A small masked image model, trained from scratch: encoder patch size [8, 8].
Rows from block 11 of the encoder of a small masked image model, named by matrix and row number. Rows with one number belong to one neuron. Each number is 200 + 40 x the weight over its row's rms, rounded and kept within 0 to 999. All counts start at 0.
After each neuron's rows are labels from the 100 images, of 14976, where the neuron reaches its highest value: "colour at peak" is the nearest of a few named colours to the mean colour under the peak. Only what is clearly more common there than usual is listed. The data: Sentinel-2 satellite tiles (TerraMesh). In brackets: how many of the 100, against the usual share in percent.
# fc1: MLP up (encoder.blocks.11.mlp.fc1.weight, 1536x384), inputs 128-191
# fc2: MLP down (encoder.blocks.11.mlp.fc2.weight, 384x1536, transposed), outputs 128-191

fc1.661,204,205,183,267,267,154,270,199,171,177,114,275,192,170,241,232,206,223,199,203,247,203,214,191,228,175,204,201,217,108,255,247,282,224,227,162,230,134,141,181,222,183,150,170,160,233,205,114,238,158,195,224,106,229,193,183,178,175,189,170,163,209,230,234
fc2.661,150,222,207,183,210,190,229,158,156,209,298,195,176,223,141,190,245,230,201,215,157,187,161,148,112,206,250,120,190,249,162,167,186,201,230,182,195,209,159,232,217,177,182,176,202,207,185,231,184,165,260,195,240,142,262,213,244,206,199,260,233,237,232,188
colour at peak: pink (25 vs 8.8)

fc1.667,202,226,141,260,196,238,247,111,210,162,212,251,223,184,183,212,299,199,128,244,223,206,228,287,193,174,188,217,239,203,259,77,195,145,213,191,200,232,207,188,214,177,250,180,227,131,195,219,192,193,198,226,183,209,278,207,214,196,233,173,260,192,184,221
fc2.667,265,195,212,123,223,115,176,255,216,225,210,176,192,254,227,228,144,183,205,178,201,208,163,170,182,186,172,189,203,220,164,224,183,276,209,200,207,186,156,201,239,199,174,207,174,164,209,208,198,218,156,154,257,212,90,187,133,239,221,204,185,199,243,209
colour at peak: brown (66 vs 38.7)

fc1.318,213,236,202,270,188,181,207,177,250,212,198,250,251,230,216,193,231,131,223,232,192,201,249,282,202,220,232,169,239,239,220,123,214,72,253,209,205,287,235,111,260,174,253,178,157,271,202,278,126,159,221,290,178,198,229,174,207,197,269,187,223,176,236,196
fc2.318,241,196,206,126,221,219,157,248,208,232,206,161,190,222,233,175,174,224,203,192,182,186,160,159,174,191,183,221,183,203,178,231,210,287,214,197,200,182,173,219,213,200,224,211,190,145,212,202,201,212,169,145,248,188,102,213,175,239,229,214,220,194,216,207
colour at peak: brown (67 vs 38.7)

fc1.24,222,190,195,161,149,234,228,281,169,176,164,192,169,212,193,184,236,261,230,134,151,94,150,213,228,143,140,139,225,191,138,247,174,228,124,151,220,125,233,213,170,177,235,177,226,187,189,207,226,235,115,173,252,256,211,183,174,259,215,190,117,228,137,243
fc2.24,157,180,167,263,208,86,192,191,271,214,241,204,174,225,186,244,203,94,201,228,199,243,194,193,202,233,210,186,164,217,217,160,177,158,226,209,173,202,199,204,235,235,166,245,151,210,206,208,182,189,235,252,139,185,192,255,205,150,196,193,243,190,199,159
colour at peak: pink (25 vs 8.8)

fc1.222,205,191,178,103,182,211,161,202,242,204,132,185,228,226,207,158,147,293,177,111,227,276,165,203,150,181,143,156,210,91,162,180,207,208,182,167,193,162,172,203,195,172,234,196,181,253,148,175,217,141,157,228,201,198,172,264,181,208,137,195,231,195,247,198
fc2.222,219,189,216,243,172,186,230,184,230,226,223,175,178,129,183,211,255,155,208,231,208,173,270,178,241,156,238,283,140,253,172,189,190,144,243,179,189,230,229,187,120,209,149,246,232,170,176,245,194,288,229,194,188,192,290,122,283,180,215,163,131,203,146,176
colour at peak: grey (55 vs 27.5)

fc1.78,211,207,200,225,240,245,193,204,226,278,188,184,269,133,217,160,278,224,222,130,158,100,204,236,233,181,217,175,189,210,145,249,224,200,179,185,182,159,166,153,184,129,210,142,280,150,181,221,230,211,215,214,186,226,181,220,220,259,261,160,141,212,199,207
fc2.78,145,201,179,217,169,147,234,147,182,155,154,209,252,226,166,214,111,188,200,261,217,234,238,194,160,189,203,191,237,157,228,222,233,268,72,219,248,224,233,170,257,337,170,227,104,307,170,153,147,187,202,234,140,167,186,214,160,198,197,184,159,205,233,242
colour at peak: grey (57 vs 27.5)

fc1.389,234,226,130,198,188,194,256,182,205,187,231,223,217,232,189,246,150,223,255,225,293,204,237,275,186,182,228,220,166,192,202,203,268,175,160,157,190,211,204,166,240,205,141,248,188,188,248,175,160,244,220,221,168,238,223,230,158,190,189,204,241,190,170,187
fc2.389,210,210,212,217,211,191,257,252,210,241,160,219,213,225,228,211,149,215,196,227,234,220,187,216,236,164,260,147,193,279,150,142,189,131,172,227,153,224,156,164,189,191,265,255,197,128,180,157,256,225,150,238,186,282,149,162,232,172,252,157,176,172,212,215
colour at peak: white (92 vs 3.7)

fc1.628,234,184,199,155,190,213,188,202,256,223,144,178,247,167,239,195,167,213,172,233,199,244,148,201,189,183,199,206,169,164,229,211,192,180,235,204,201,290,249,175,176,188,207,144,154,255,220,215,213,169,218,212,190,161,229,234,241,202,188,150,273,127,245,169
fc2.628,147,186,156,259,170,72,195,237,200,188,240,224,160,236,212,170,242,182,213,125,176,204,272,234,204,153,154,213,185,220,218,191,202,178,149,199,154,198,179,223,240,182,201,251,206,91,213,240,215,235,228,250,211,260,201,142,242,189,195,176,187,202,87,184
colour at peak: brown (66 vs 38.7)

fc1.681,194,248,159,225,226,216,187,169,272,161,232,204,219,136,189,144,205,151,230,194,129,203,276,292,204,202,225,194,233,135,245,161,170,194,216,237,174,223,222,150,217,238,185,191,157,170,227,232,131,158,167,259,179,194,266,163,220,156,197,145,234,238,159,170
fc2.681,219,190,257,168,220,210,171,204,227,189,189,203,175,264,238,228,133,235,210,141,197,186,163,145,198,175,179,192,168,206,210,276,218,180,206,199,236,176,177,211,238,138,173,218,178,163,219,234,175,190,231,200,197,224,97,242,211,208,204,244,231,200,192,193
colour at peak: black (35 vs 16.3)

fc1.765,222,246,177,159,175,123,157,242,239,166,180,173,177,173,155,175,202,182,177,227,200,214,167,246,68,197,189,161,226,165,141,153,241,230,103,239,190,147,207,190,184,162,184,206,180,203,180,215,189,238,226,134,170,242,258,150,181,147,210,202,249,237,182,269
fc2.765,188,220,266,225,216,266,221,116,35,218,190,223,202,189,199,148,248,215,185,156,286,126,217,164,221,187,210,193,224,209,226,194,177,165,256,188,198,212,175,201,146,207,181,167,205,217,192,177,159,139,201,223,194,150,168,220,205,209,163,215,185,199,241,185
colour at peak: pink (32 vs 8.8)

fc1.117,200,152,238,167,172,180,202,267,146,203,221,173,242,222,252,226,157,307,179,140,172,191,152,127,205,137,182,200,242,155,165,243,246,245,214,189,178,180,150,243,205,230,207,215,222,185,210,237,262,178,168,170,205,179,128,255,112,178,186,228,198,211,228,192
fc2.117,189,203,182,231,164,133,228,131,236,211,214,212,177,214,181,237,211,144,185,265,173,172,243,206,227,202,216,227,181,239,240,156,184,192,176,203,153,211,225,187,209,224,190,236,172,229,179,199,268,185,208,282,176,186,305,240,292,156,189,165,199,186,160,203
colour at peak: white (35 vs 3.7)

fc1.404,259,128,186,160,206,118,185,229,237,192,242,170,120,172,215,209,153,179,221,184,170,228,158,195,181,222,206,200,179,235,140,250,231,282,188,176,154,139,190,273,148,228,170,311,164,187,187,169,263,213,230,158,252,241,183,159,289,202,187,160,197,241,150,224
fc2.404,163,222,237,248,192,314,241,159,131,226,170,255,241,154,167,191,301,185,186,193,230,191,240,185,194,227,243,181,260,195,238,171,220,155,165,205,239,230,260,159,194,194,189,136,180,258,182,191,157,175,223,201,115,189,227,252,168,182,204,200,181,172,225,232
colour at peak: grey (57 vs 27.5)

fc1.215,280,197,129,211,230,288,206,170,189,179,191,209,165,180,153,252,225,157,197,264,159,212,193,182,236,170,166,234,241,166,186,220,183,267,146,160,145,196,160,140,170,149,229,211,251,120,253,243,229,297,249,226,192,156,229,209,250,243,177,233,133,113,195,188
fc2.215,118,208,192,228,141,142,185,257,157,107,223,211,194,243,218,186,128,281,215,101,205,201,203,240,152,191,156,166,234,165,216,266,243,210,215,199,202,228,179,193,269,194,168,192,176,260,216,172,184,140,218,219,199,247,159,197,144,193,253,212,164,236,188,169
colour at peak: black (38 vs 16.3)

fc1.693,171,246,278,247,162,223,234,273,150,178,162,152,242,161,215,215,204,220,172,177,278,243,133,112,146,141,240,178,200,152,213,195,196,176,178,197,253,200,218,144,190,248,212,211,168,246,222,182,212,194,239,169,251,251,184,243,168,220,174,221,243,201,240,160
fc2.693,167,220,239,154,187,130,241,189,251,187,228,217,164,192,186,198,280,170,181,229,182,184,229,213,247,205,194,276,207,266,190,168,239,202,228,200,144,187,192,241,234,187,233,211,238,220,189,197,263,191,171,221,185,198,291,145,246,188,199,168,186,206,126,228
colour at peak: grey (63 vs 27.5)

fc1.606,240,139,223,161,267,158,148,167,248,194,184,234,229,111,140,239,187,107,209,165,232,222,202,219,186,165,173,197,148,208,142,174,160,239,238,159,187,174,194,201,173,255,188,172,248,276,262,185,152,186,159,196,216,137,189,214,243,178,152,212,180,119,206,248
fc2.606,122,194,134,221,156,171,183,236,174,166,235,182,208,166,191,169,283,319,221,201,263,242,192,173,203,167,204,106,274,174,191,228,213,197,196,205,176,141,197,219,239,155,245,234,179,176,197,229,187,236,232,156,177,250,230,147,217,211,210,261,225,203,167,162
colour at peak: pink (34 vs 8.8)

fc1.112,133,231,163,170,181,173,243,226,270,116,222,241,223,218,212,174,183,274,194,188,231,185,174,245,205,121,204,187,298,206,250,214,255,207,214,160,181,227,287,153,245,208,226,171,148,216,207,173,167,152,188,234,192,176,207,233,205,168,190,243,298,195,249,218
fc2.112,237,194,196,170,218,166,142,154,159,256,190,165,171,203,218,209,232,103,204,171,200,200,220,191,171,185,178,217,91,230,176,179,199,146,190,199,173,187,125,231,195,166,197,233,246,142,209,222,267,231,184,210,225,198,182,170,234,217,177,176,173,183,150,120
colour at peak: white (54 vs 3.7)

fc1.233,212,300,207,190,212,201,152,212,260,221,115,213,266,234,197,160,148,162,189,264,223,202,241,264,186,178,284,177,239,231,242,205,229,96,245,194,211,249,249,177,268,212,185,157,179,230,212,181,157,200,225,237,188,156,252,222,212,232,193,207,254,249,252,268
fc2.233,202,168,59,162,189,197,192,252,204,168,214,200,163,245,232,196,277,225,202,122,173,235,194,193,211,205,134,245,156,199,191,191,203,238,217,212,187,174,162,221,215,199,236,209,178,148,215,242,220,186,204,180,231,202,117,171,181,215,197,199,206,187,161,163
colour at peak: brown (67 vs 38.7)

fc1.192,176,254,214,116,179,238,161,182,172,182,203,131,203,157,217,148,211,246,186,163,155,193,151,193,245,156,144,231,151,167,155,227,166,251,154,238,161,139,213,210,174,178,183,206,198,228,152,197,241,192,177,173,232,220,196,259,146,196,234,178,246,195,215,233
fc2.192,185,168,205,304,191,113,217,196,218,194,229,225,225,229,191,279,221,180,208,225,224,197,241,191,189,185,254,175,222,207,189,176,160,108,207,196,163,211,211,204,147,202,179,238,228,191,196,200,248,243,245,236,183,218,277,130,202,177,215,169,145,196,144,189
colour at peak: grey (58 vs 27.5)

fc1.10,213,263,175,201,193,235,199,194,237,227,166,218,238,250,183,168,120,202,198,216,169,192,269,316,102,146,240,219,230,191,216,241,236,128,213,158,136,242,261,177,252,168,219,147,210,209,95,178,188,124,217,288,147,126,191,231,181,237,184,144,229,241,211,182
fc2.10,245,199,231,180,200,183,222,216,279,192,230,170,180,230,205,215,250,212,209,191,151,182,204,154,244,191,167,249,144,237,210,196,204,206,204,188,194,213,194,188,208,192,160,235,167,127,203,251,241,269,214,197,186,228,136,162,212,211,215,222,189,206,173,208
colour at peak: brown (65 vs 38.7)

fc1.146,201,186,344,186,194,119,236,173,156,196,229,181,207,143,221,220,177,131,217,195,173,189,149,153,168,239,202,199,203,210,221,206,157,245,224,176,257,170,169,236,158,293,208,158,217,246,147,61,204,202,243,137,251,138,138,209,114,199,147,229,147,208,247,180
fc2.146,178,183,136,201,169,247,205,249,202,212,218,216,218,149,199,190,224,255,196,221,228,240,203,182,162,184,183,265,217,208,191,181,252,173,265,211,138,173,213,240,220,146,253,174,255,188,189,239,215,175,224,180,164,215,288,183,287,210,190,198,230,217,140,270
colour at peak: white (51 vs 3.7)

fc1.12,148,136,247,123,230,193,131,211,210,190,220,166,199,202,232,165,183,296,249,105,201,168,145,144,213,201,173,219,183,184,163,297,229,258,195,198,190,150,146,216,176,263,194,229,184,144,207,217,264,187,220,126,230,211,118,244,203,202,204,162,219,164,227,174
fc2.12,212,196,205,291,184,165,221,159,230,183,181,202,212,187,155,225,216,153,196,242,176,196,260,223,213,208,230,260,191,219,223,190,192,142,137,201,189,238,265,182,183,189,211,189,200,225,180,201,178,202,250,261,156,207,281,224,279,170,207,162,204,187,154,243
colour at peak: grey (57 vs 27.5)

fc1.568,213,178,160,273,201,182,239,167,254,174,178,248,213,194,174,154,233,85,196,246,182,216,207,183,148,190,244,238,187,205,236,190,222,129,227,183,216,206,243,167,220,153,242,209,194,197,233,182,181,271,203,232,214,211,206,222,196,107,114,214,160,223,233,220
fc2.568,160,220,197,122,198,222,184,269,110,169,209,168,205,220,254,178,161,359,212,181,236,231,202,229,235,225,150,166,218,174,204,280,218,223,252,211,256,200,151,211,185,189,181,185,187,210,211,244,196,171,182,176,188,218,155,207,229,237,240,211,218,182,171,171
colour at peak: grey (61 vs 27.5)

fc1.74,166,264,230,164,215,141,198,161,130,219,207,176,220,227,139,265,153,150,230,264,302,220,187,165,188,195,161,218,141,232,219,223,209,164,195,220,231,211,176,250,167,288,183,172,154,196,272,219,160,204,213,212,179,167,154,207,190,208,276,270,196,202,228,174
fc2.74,156,199,170,181,155,265,174,248,236,166,185,140,237,179,248,118,252,216,198,233,186,228,207,254,143,193,230,188,232,192,197,167,222,220,253,204,142,220,185,214,244,132,249,211,264,190,187,157,267,196,217,162,183,206,258,234,243,174,197,162,162,207,129,227
colour at peak: white (41 vs 3.7)

fc1.432,166,173,238,186,208,192,181,127,232,192,204,152,227,241,213,149,152,240,234,216,207,183,185,215,215,186,219,147,188,136,180,232,138,154,156,162,200,144,244,220,200,235,247,169,263,236,256,150,203,211,286,183,199,235,195,212,192,162,90,306,274,196,203,233
fc2.432,162,147,263,248,215,238,215,249,198,223,249,157,202,158,232,227,160,172,177,178,161,154,165,211,287,219,232,154,195,249,264,163,181,201,197,224,139,143,217,209,227,213,205,247,194,183,150,122,229,177,163,233,185,290,192,237,186,132,225,212,190,231,248,189
colour at peak: white (35 vs 3.7); pink (26 vs 8.8)

fc1.542,210,110,144,134,180,234,214,267,161,242,218,207,213,174,174,232,235,233,214,214,166,210,141,122,119,201,204,239,197,179,176,277,173,287,164,193,183,93,195,200,90,186,211,254,301,148,254,208,254,266,187,159,190,269,210,151,247,275,196,151,178,170,252,215
fc2.542,109,221,184,226,161,149,202,131,118,190,213,240,228,228,173,211,225,202,194,211,216,212,222,235,221,202,212,141,292,182,241,152,222,194,171,222,175,241,170,210,259,201,211,195,164,295,186,187,151,151,221,202,172,168,212,215,182,179,227,206,155,195,156,251
colour at peak: grey (59 vs 27.5)

fc1.183,223,207,201,119,194,171,200,292,211,228,150,209,141,240,197,242,110,208,130,233,245,239,120,180,112,201,180,171,227,152,281,236,190,188,152,178,217,193,243,155,115,227,185,120,195,280,231,174,158,154,188,220,220,227,188,104,248,195,214,215,236,212,192,219
fc2.183,145,184,171,269,209,225,184,177,244,164,248,183,208,188,176,152,338,184,194,162,232,201,247,191,222,195,197,144,216,253,161,150,187,181,175,198,157,168,122,237,255,133,213,222,192,123,196,216,250,290,205,149,235,182,182,192,198,227,155,229,220,188,147,155
colour at peak: pink (31 vs 8.8)

fc1.197,210,324,226,155,235,188,184,162,250,210,191,209,175,223,191,199,222,203,149,237,179,242,222,219,221,204,205,219,201,191,276,136,268,111,268,140,197,192,220,145,252,242,219,146,266,303,184,256,163,180,210,217,126,99,245,185,201,210,194,171,281,224,167,223
fc2.197,201,171,138,241,201,160,171,272,176,164,229,179,194,216,189,152,224,174,201,169,216,192,196,199,187,208,182,188,193,230,136,218,128,249,197,199,177,176,195,211,211,99,215,214,186,50,215,186,168,217,215,174,293,238,105,170,176,225,221,226,179,211,211,198
colour at peak: pink (33 vs 8.8)

fc1.350,191,240,134,181,232,241,179,212,240,251,144,213,160,172,192,170,184,225,165,163,177,149,187,227,182,111,210,219,203,189,179,212,223,227,135,201,188,190,209,241,206,152,245,175,152,100,180,189,180,256,235,158,174,225,314,137,215,215,185,152,251,175,222,187
fc2.350,232,200,260,156,207,173,187,157,161,206,201,185,224,213,218,275,219,167,199,245,228,173,195,151,193,248,201,106,162,236,213,221,187,214,167,210,242,222,165,164,207,224,147,222,186,257,213,172,154,215,180,188,201,163,132,194,97,225,238,252,183,173,183,194
colour at peak: pink (37 vs 8.8)

fc1.536,171,198,137,248,230,169,275,300,152,194,237,193,206,193,154,154,222,98,282,219,235,263,252,240,172,193,255,176,200,206,182,111,182,165,128,215,187,227,200,199,273,167,182,165,183,263,183,202,141,235,190,188,214,186,270,218,180,219,208,143,268,187,191,169
fc2.536,211,216,301,154,197,244,200,169,151,218,196,217,180,189,188,175,198,243,198,205,198,114,172,135,163,159,141,196,188,213,199,212,183,236,277,197,195,162,221,216,219,179,199,233,242,181,209,209,149,201,192,118,223,216,126,165,155,259,195,283,181,212,191,221
colour at peak: pink (27 vs 8.8)

fc1.326,244,151,258,132,205,150,194,222,194,317,234,192,214,213,194,306,165,237,178,213,193,155,156,204,162,249,205,161,226,116,221,224,199,219,207,212,212,176,139,239,176,209,261,219,263,242,224,204,247,196,227,214,168,206,134,209,178,225,190,234,160,216,242,149
fc2.326,132,218,155,237,154,251,215,130,211,173,185,215,226,197,159,191,230,183,197,221,206,242,258,194,259,184,193,241,186,242,202,205,188,243,157,205,137,241,228,219,222,228,149,188,185,218,178,202,221,222,203,187,206,216,273,193,219,173,191,153,185,206,148,258
colour at peak: grey (56 vs 27.5)

fc1.38,205,214,246,211,253,212,244,166,176,206,167,231,160,193,161,265,213,189,208,213,210,207,267,204,200,206,214,210,229,122,259,218,213,255,194,201,262,194,196,224,169,161,196,247,157,258,232,190,170,306,241,230,212,159,106,242,175,186,190,200,199,213,223,219
fc2.38,175,165,232,234,219,131,178,230,172,178,219,236,154,186,197,232,169,195,205,224,160,234,184,268,206,202,154,175,154,158,196,179,280,165,165,184,251,154,150,187,207,179,138,146,241,113,225,139,199,135,223,208,188,209,268,169,175,230,186,253,220,202,197,164
colour at peak: pink (25 vs 8.8)

fc1.745,185,196,150,197,200,208,215,192,200,213,252,189,212,242,166,176,242,228,222,152,116,96,291,189,194,285,166,191,146,202,225,231,249,224,312,253,199,237,188,241,200,170,148,213,150,186,155,217,195,248,197,265,145,162,168,220,197,261,323,152,146,216,145,202
fc2.745,245,208,241,255,193,232,206,169,220,125,147,206,199,266,212,207,70,100,199,212,175,270,153,222,257,202,189,175,250,163,216,227,202,256,86,201,181,220,203,172,269,241,173,212,216,202,199,168,219,170,224,230,203,201,198,209,200,214,153,187,195,207,206,177
colour at peak: pink (31 vs 8.8)

fc1.179,228,239,176,226,163,191,231,199,177,235,264,134,247,158,212,193,256,263,216,154,175,163,196,182,192,212,147,185,280,195,208,217,196,192,129,211,170,132,141,296,170,182,238,226,231,214,166,277,207,219,226,182,172,210,126,141,216,186,182,184,185,91,166,150
fc2.179,164,192,233,210,191,254,199,184,191,210,157,215,209,195,161,206,142,138,192,282,189,209,216,233,191,243,232,217,191,216,181,189,184,232,194,200,231,284,233,170,240,189,156,206,211,273,191,119,178,149,194,246,208,172,258,285,228,167,252,189,180,214,220,288
colour at peak: grey (55 vs 27.5)

fc1.581,250,219,216,229,256,225,204,148,183,173,159,227,231,195,186,228,274,164,221,285,185,212,237,297,230,126,192,143,175,193,228,111,238,145,259,216,208,275,242,188,220,242,203,184,211,222,250,227,169,207,182,215,207,169,242,209,211,146,213,222,183,201,239,218
fc2.581,239,198,106,168,205,92,183,247,230,174,225,197,187,230,233,137,202,153,199,180,225,201,142,146,206,225,185,201,200,214,158,218,170,264,200,195,192,163,198,202,210,192,227,219,180,99,213,245,184,202,178,187,216,215,116,195,184,228,198,205,229,180,193,175
colour at peak: brown (67 vs 38.7)