{
  "horizontal_flip": true,
  "mask_ratio": 0.75,
  "encoder_norm": "layernorm",
  "encoder_activation": "gelu_tanh",
  "encoder_parallel_block": false,
  "encoder_positions": "learned",
  "norm_pix_loss": true,
  "optimizer": "adam_atan2",
  "beta1": 0.9,
  "beta2": 0.98,
  "max_steps": 30800,
  "batch_size": 128,
  "lr_schedule": "cosine_restarts",
  "warmup_steps": 920,
  "weight_decay": 0.06
}
Rows from block 13 of the encoder of a small masked image model, named by matrix and row number. Rows with one number belong to one neuron. Each number is 500 + 40 x the weight over its row's rms, rounded and kept within 0 to 999. All counts start at 0. Numbers have three digits each.
After each neuron's rows are labels from the 100 images, of 14976, where the neuron reaches its highest value: "responds to" is what is common among them. Only what is clearly more common there than usual is listed. The data: Sentinel-2 satellite tiles (TerraMesh).
# fc1: MLP up (encoder.blocks.13.mlp.fc1.weight, 1536x384), inputs 105-139
# fc2: MLP down (encoder.blocks.13.mlp.fc2.weight, 384x1536, transposed), outputs 105-139

fc1.647:510490538487446571456562427490533555433500498504501539529529464506531472520501548460473547554488520547468
fc2.647:538445435504473502548517504491531456499510488426536499481465495514490511495518417422597540496450535478510
responds to: main land cover: crops

fc1.659:486524472538566476472487548541492475521549513464511541524485544502410550539500519533555512577498478464497
fc2.659:601471489508487522534486475501540460486541475492529479460547412529484506488479551508558437489430519526477
responds to: bare ground; main land cover: bare ground

fc1.164:573521540503450467444443485473548458477547456496493589511542500495568523488510377458527534468493478454492
fc2.164:474486518477488504487515465516548546496484436448491452529534595481491476533515599474545530523501448488495
responds to: main land cover: built area

fc1.509:475523473520575490581478455467551467509508510522504515545444588476536529552542546500540537504459492468502
fc2.509:463496550522481492458491525510503493511490469478495476509552513449486499495468449425511534549520568460463
responds to: built area; main land cover: built area

fc1.106:566457472463548447525397531418505525510520508416534559548470535484509513510506563532469506444528476491489
fc2.106:480513440573465512492499482557496449508493499555457516430515478458527543557549452476551526453517578495452
responds to: main land cover: built area

fc1.207:510474505552541471530449526488507478547468500479543504505440461492520518587503551463486440498477477563525
fc2.207:422526481546510517566535505493499428549519535487451481510473497500498503500479399511497527416433594482486
responds to: main land cover: trees

fc1.675:430543464594457473464569448458524466556500480541462597487497548486448507453506509535578456528519539536503
fc2.675:543515448522466491565519489474524454541500511451570521470503433501480518454561504494472511565482545516529
responds to: bare ground; main land cover: rangeland

fc1.378:473550489550499505481501414508551465528482462508506504528494518460500534551478503495447509482461506472462
fc2.378:516441429540485473535479465524499560514538427433501490499514457441507479443517527504475470529505523564447
responds to: water; main land cover: water; clouds

fc1.327:511541562516520519498533458450468454541494498544512516609476517523496438574438452525526518418507448486472
fc2.327:512559533474480518470526511498507404506513599458539517471438559507473554499545570506512512521502544513484
responds to: main land cover: crops

fc1.32:480459480517481477515470456515503424473488504556479471457541511544506496524526566563455532442553566526490
fc2.32:438573504467473506460502510488529477500497538495451449531465567518484490510478453540454553472541462483540
responds to: water; main land cover: water

fc1.463:496487493490472506447529552583429436523492562425529487508526535520506485577521544492435508464553480471517
fc2.463:502521496505520505558540481487521511489477518552497513516485458523525496462497503536523511515513518550527
responds to: crops; built area

fc1.173:500582488538480488471498538473527412494474451473482491477487492578519548489561527500515507495514485431476
fc2.173:504520556481526509561496471483473535543488565544461508497498469460482461499480502455433498510451434506530
responds to: built area

fc1.680:447523449450509508487490542470533455455541449587449530530485492458408521542460461508506520467516489510553
fc2.680:534499550466525464460457524537431475514535553445533535506420551523474460534541537515585526530443483500482
responds to: water; main land cover: water

fc1.192:533458430530546484431458509512475460503490513483486503504514472524505488533542509498474529409545494478526
fc2.192:502520517493500495548541552516515496446545518531520489538511451543521546505523507508407528605510512526484
responds to: built area

fc1.171:471506568527511495564489497508437525542507549457544491466565466479551489522475544446482568529559600418551
fc2.171:542510560509471510580533553533489493527499505543432570527523431463475515493499485517576521477417559492483
responds to: water; main land cover: water

fc1.462:521552579514539479501502472473513502493523503506418527459481538466480553481561469527560540506398492507501
fc2.462:497508470426485514409476529532514478491503463496519461520511555468475456518434544426500521500555438480482
responds to: main land cover: built area

fc1.336:507549450542526548405541565530476477551471511496487569477515523546513593483503504414465544515549518470502
fc2.336:452469519457521568531491523454514534483465482549475530449524507478499398539475541547521539564460475520507
responds to: snow or ice; main land cover: snow or ice

fc1.16:379497497506501512438563478437481525469509499432535604479531465504489504553571541549477473433492498512464
fc2.16:500531576442499471458472562507434420476507547470497503497432528548521479538519544538541505498469500522503
responds to: main land cover: water

fc1.447:499477535449503463449489542543566517574550469523537491460560534545438495481478450577464525438585535469488
fc2.447:529518467503475499395525550511510458431476505540502496447517499497508455496550532485560509460501461510490
responds to: built area

fc1.587:484455469475469534452515526550474419516456522502554498525497469429456495508455500483469514511557475500543
fc2.587:528514486543515528555519517482496509472483503528464502436494475576495566494527432567500461458476555546491
responds to: snow or ice; main land cover: snow or ice

fc1.424:361442465540504521543524455456509451484498514440523543463548448489460524481577553565552488532547517490514
fc2.424:557484529452506436462481572513429433498499565461509510512464565535508527531509557549504499499487490529517
responds to: main land cover: water

fc1.29:492482444518478500517524530525424481502461577474514489493548570489514481515518561485443534448554490503550
fc2.29:492499514500510515542518518475525510494497487526510528502472425508547530512524480546470487534507546513492
responds to: crops; main land cover: crops

fc1.593:488523475531534494489480498579392480571502592450512507486489494505482493473511540489426463443590493540550
fc2.593:505507527498515483561542494475519466475515525546511514506466415529528520503504493552486486454471536522499
responds to: crops; main land cover: crops

fc1.735:529470471494508510480505543547485437413472506517566449530552480528549559486445460461545547504511427513511
fc2.735:484514553553497488588490502466489501498489493539435578524434464509516494511506453513523520476526571527498
responds to: main land cover: water

fc1.224:484479540519535454498449432509521437490580447527535539503522495452501524485545452541494472561532523462588
fc2.224:475510457518504493510494507526635508450508496551527505520534511564499540454496486524496489466571514505528
responds to: bare ground; main land cover: bare ground

fc1.379:505568410518473579475518516472427507497491496515535490462488578547549476534489569493508565399495462471563
fc2.379:507489562485506485518518458525531553472512446483513481506515536497517585496592583487498489514587499517442
responds to: main land cover: built area

fc1.572:438488403491506448432472486531530432472553460500447525474487489473438494553477459534498535512535502510520
fc2.572:482504549472523456489438504525447449502539530489510504468416528534449449506561540497527489518442472516483
responds to: water; main land cover: water; bare ground

fc1.138:506483490537494500572536497527440520473450506482507496510539544509479485475450567523513498470518500451512
fc2.138:528495534475516522489492496499526528497525520566489519533489460442505561542525485512462484540537547511434
responds to: main land cover: crops

fc1.387:435488476536545504511545466452460500449522451483545543445553477505487537529544523538501460462493491494497
fc2.387:487560548475499452512507497452455485549429530540477471441445567552521505520494540519530554484523474509472
responds to: main land cover: water

fc1.761:504486505470498538494454462474462499489592471503495493488513527508431556455404554538500506474554426521459
fc2.761:532503513520506545473520427509527516451491476498508441531506506525519455523565476477550538464542472530474
responds to: snow or ice; main land cover: snow or ice

fc1.42:496471560421473494576426461445509509512570444527565525540516503470508494500522521498554517505511519468495
fc2.42:494545467547497498481505470533481498481495501502472471477534534489482571489533475464513512500579490496434
responds to: built area; main land cover: built area

fc1.727:487474438506524535519470492562492451587498516488504440532442492567527525479536517478518486515517517513533
fc2.727:504484489525513473584501471482488504485513532472497537461453410490507477504466489520435446445447529457498
responds to: main land cover: crops

fc1.292:482464482538449554404511505517457465453502487463536432519493475497511512464451476487489487466497539478547
fc2.292:507495490456503512582539483476523515475503494500509571427471508556520507493542573533508511508475500542540
responds to: clouds

fc1.556:494533494509552484507521486483541470485500500579513538445476516558469490454465471558461474528451487492475
fc2.556:452480542513518510477490458548529517457465501538454445519587470461538536543470487493504463470496446510553
responds to: crops; main land cover: crops

fc1.399:472473475502531458504465541504550507475550574468468527470481503505499518497548462534579519542474544536542
fc2.399:525461478523479478537483479508533537467557485408521522539507466496518506487543467499568501549476524509480
responds to: main land cover: rangeland

fc1.532:560459497577490491419504497481517464524464508468441490510436543492485525437513436462516438469484535489466
fc2.532:493496484378517459519517508489539543445535460531506481472511453547471450511489599518402453517502377484534
responds to: snow or ice

fc1.78:508495465435482469479442553484520490487535467451438532468437511477539551432518484440457543532472456497510
fc2.78:501513532482494500490507532484488469479472549560494517503525504483486417545425502440586487478437506491513
responds to: built area

fc1.161:541487509548440547449494459554502447571400527550519406508483510427527475436485473581429433518558481516466
fc2.161:518532495487500484520533549456500504476521545517531467483511397583485497488506546515499501469422480468515
responds to: main land cover: snow or ice

fc1.361:505531529527482567405533521556414506463487593462560499482529533528499502493473583491485543406555487541609
fc2.361:489474544512513518554516500484524509524519483462503550496468509525539516500585521557563483473565518507493
responds to: clouds; main land cover: trees

fc1.182:495504554530482525487535462454505557571515514532468486457477477481531486566498499529570482490507475547486
fc2.182:563487501456500493499495601470480491514532442469534421510543575495502481507524541434526519528561448456446
responds to: main land cover: built area

fc1.110:470476490502548488449502495548442508540490559487521421485498573489496537515533522526486494494489538476511
fc2.110:537514501502520495516512496488481544523503523491529495525482508511523552477509534511466483540493555545545
responds to: crops; main land cover: crops

fc1.623:536477502492471489439505541535442483544478531600559467444536446487515514468467493478501451494529452503490
fc2.623:450479502469515512545494499467545502466477488470475543484440480555471444487504555517588479538508514481586
responds to: snow or ice; main land cover: snow or ice

fc1.125:517500524436475534597486453438428503505511468506465551538501478473491438484542468466459471559508538492498
fc2.125:479526552567522485501498520535501499505498540552511489549551503445492579513488474523435564525472573497464
responds to: main land cover: snow or ice

fc1.408:465465505504481481590492494456553465497472496554474545415534484568476476442503524549409517490528554476539
fc2.408:455598525493487514440559459518540456456446527528448466540486526510538501489433461516468485475548472536564
responds to: main land cover: water

fc1.627:471484424484526533539467427499446468439506481509489500486469507557542460492484570540492543456501529595462
fc2.627:462510532552530513489479530483478491547507528484476539553471419445504556485473457525432500599495562479493
responds to: snow or ice

fc1.172:436502497521505506580469542587425437548529498506548445477464536485410509423539498580457516475463538457534
fc2.172:489562515515523494509542515507491459505484526473538421539467350486508445537395470486490492563381475496458
responds to: main land cover: trees

fc1.62:494520545517492567527518453468552534484559486525467508415477485471449459416469503505528486526444485471505
fc2.62:497528483463489490431535474500492480445493484496514477527552573551483510518524473464512546479520506510527
responds to: built area; main land cover: crops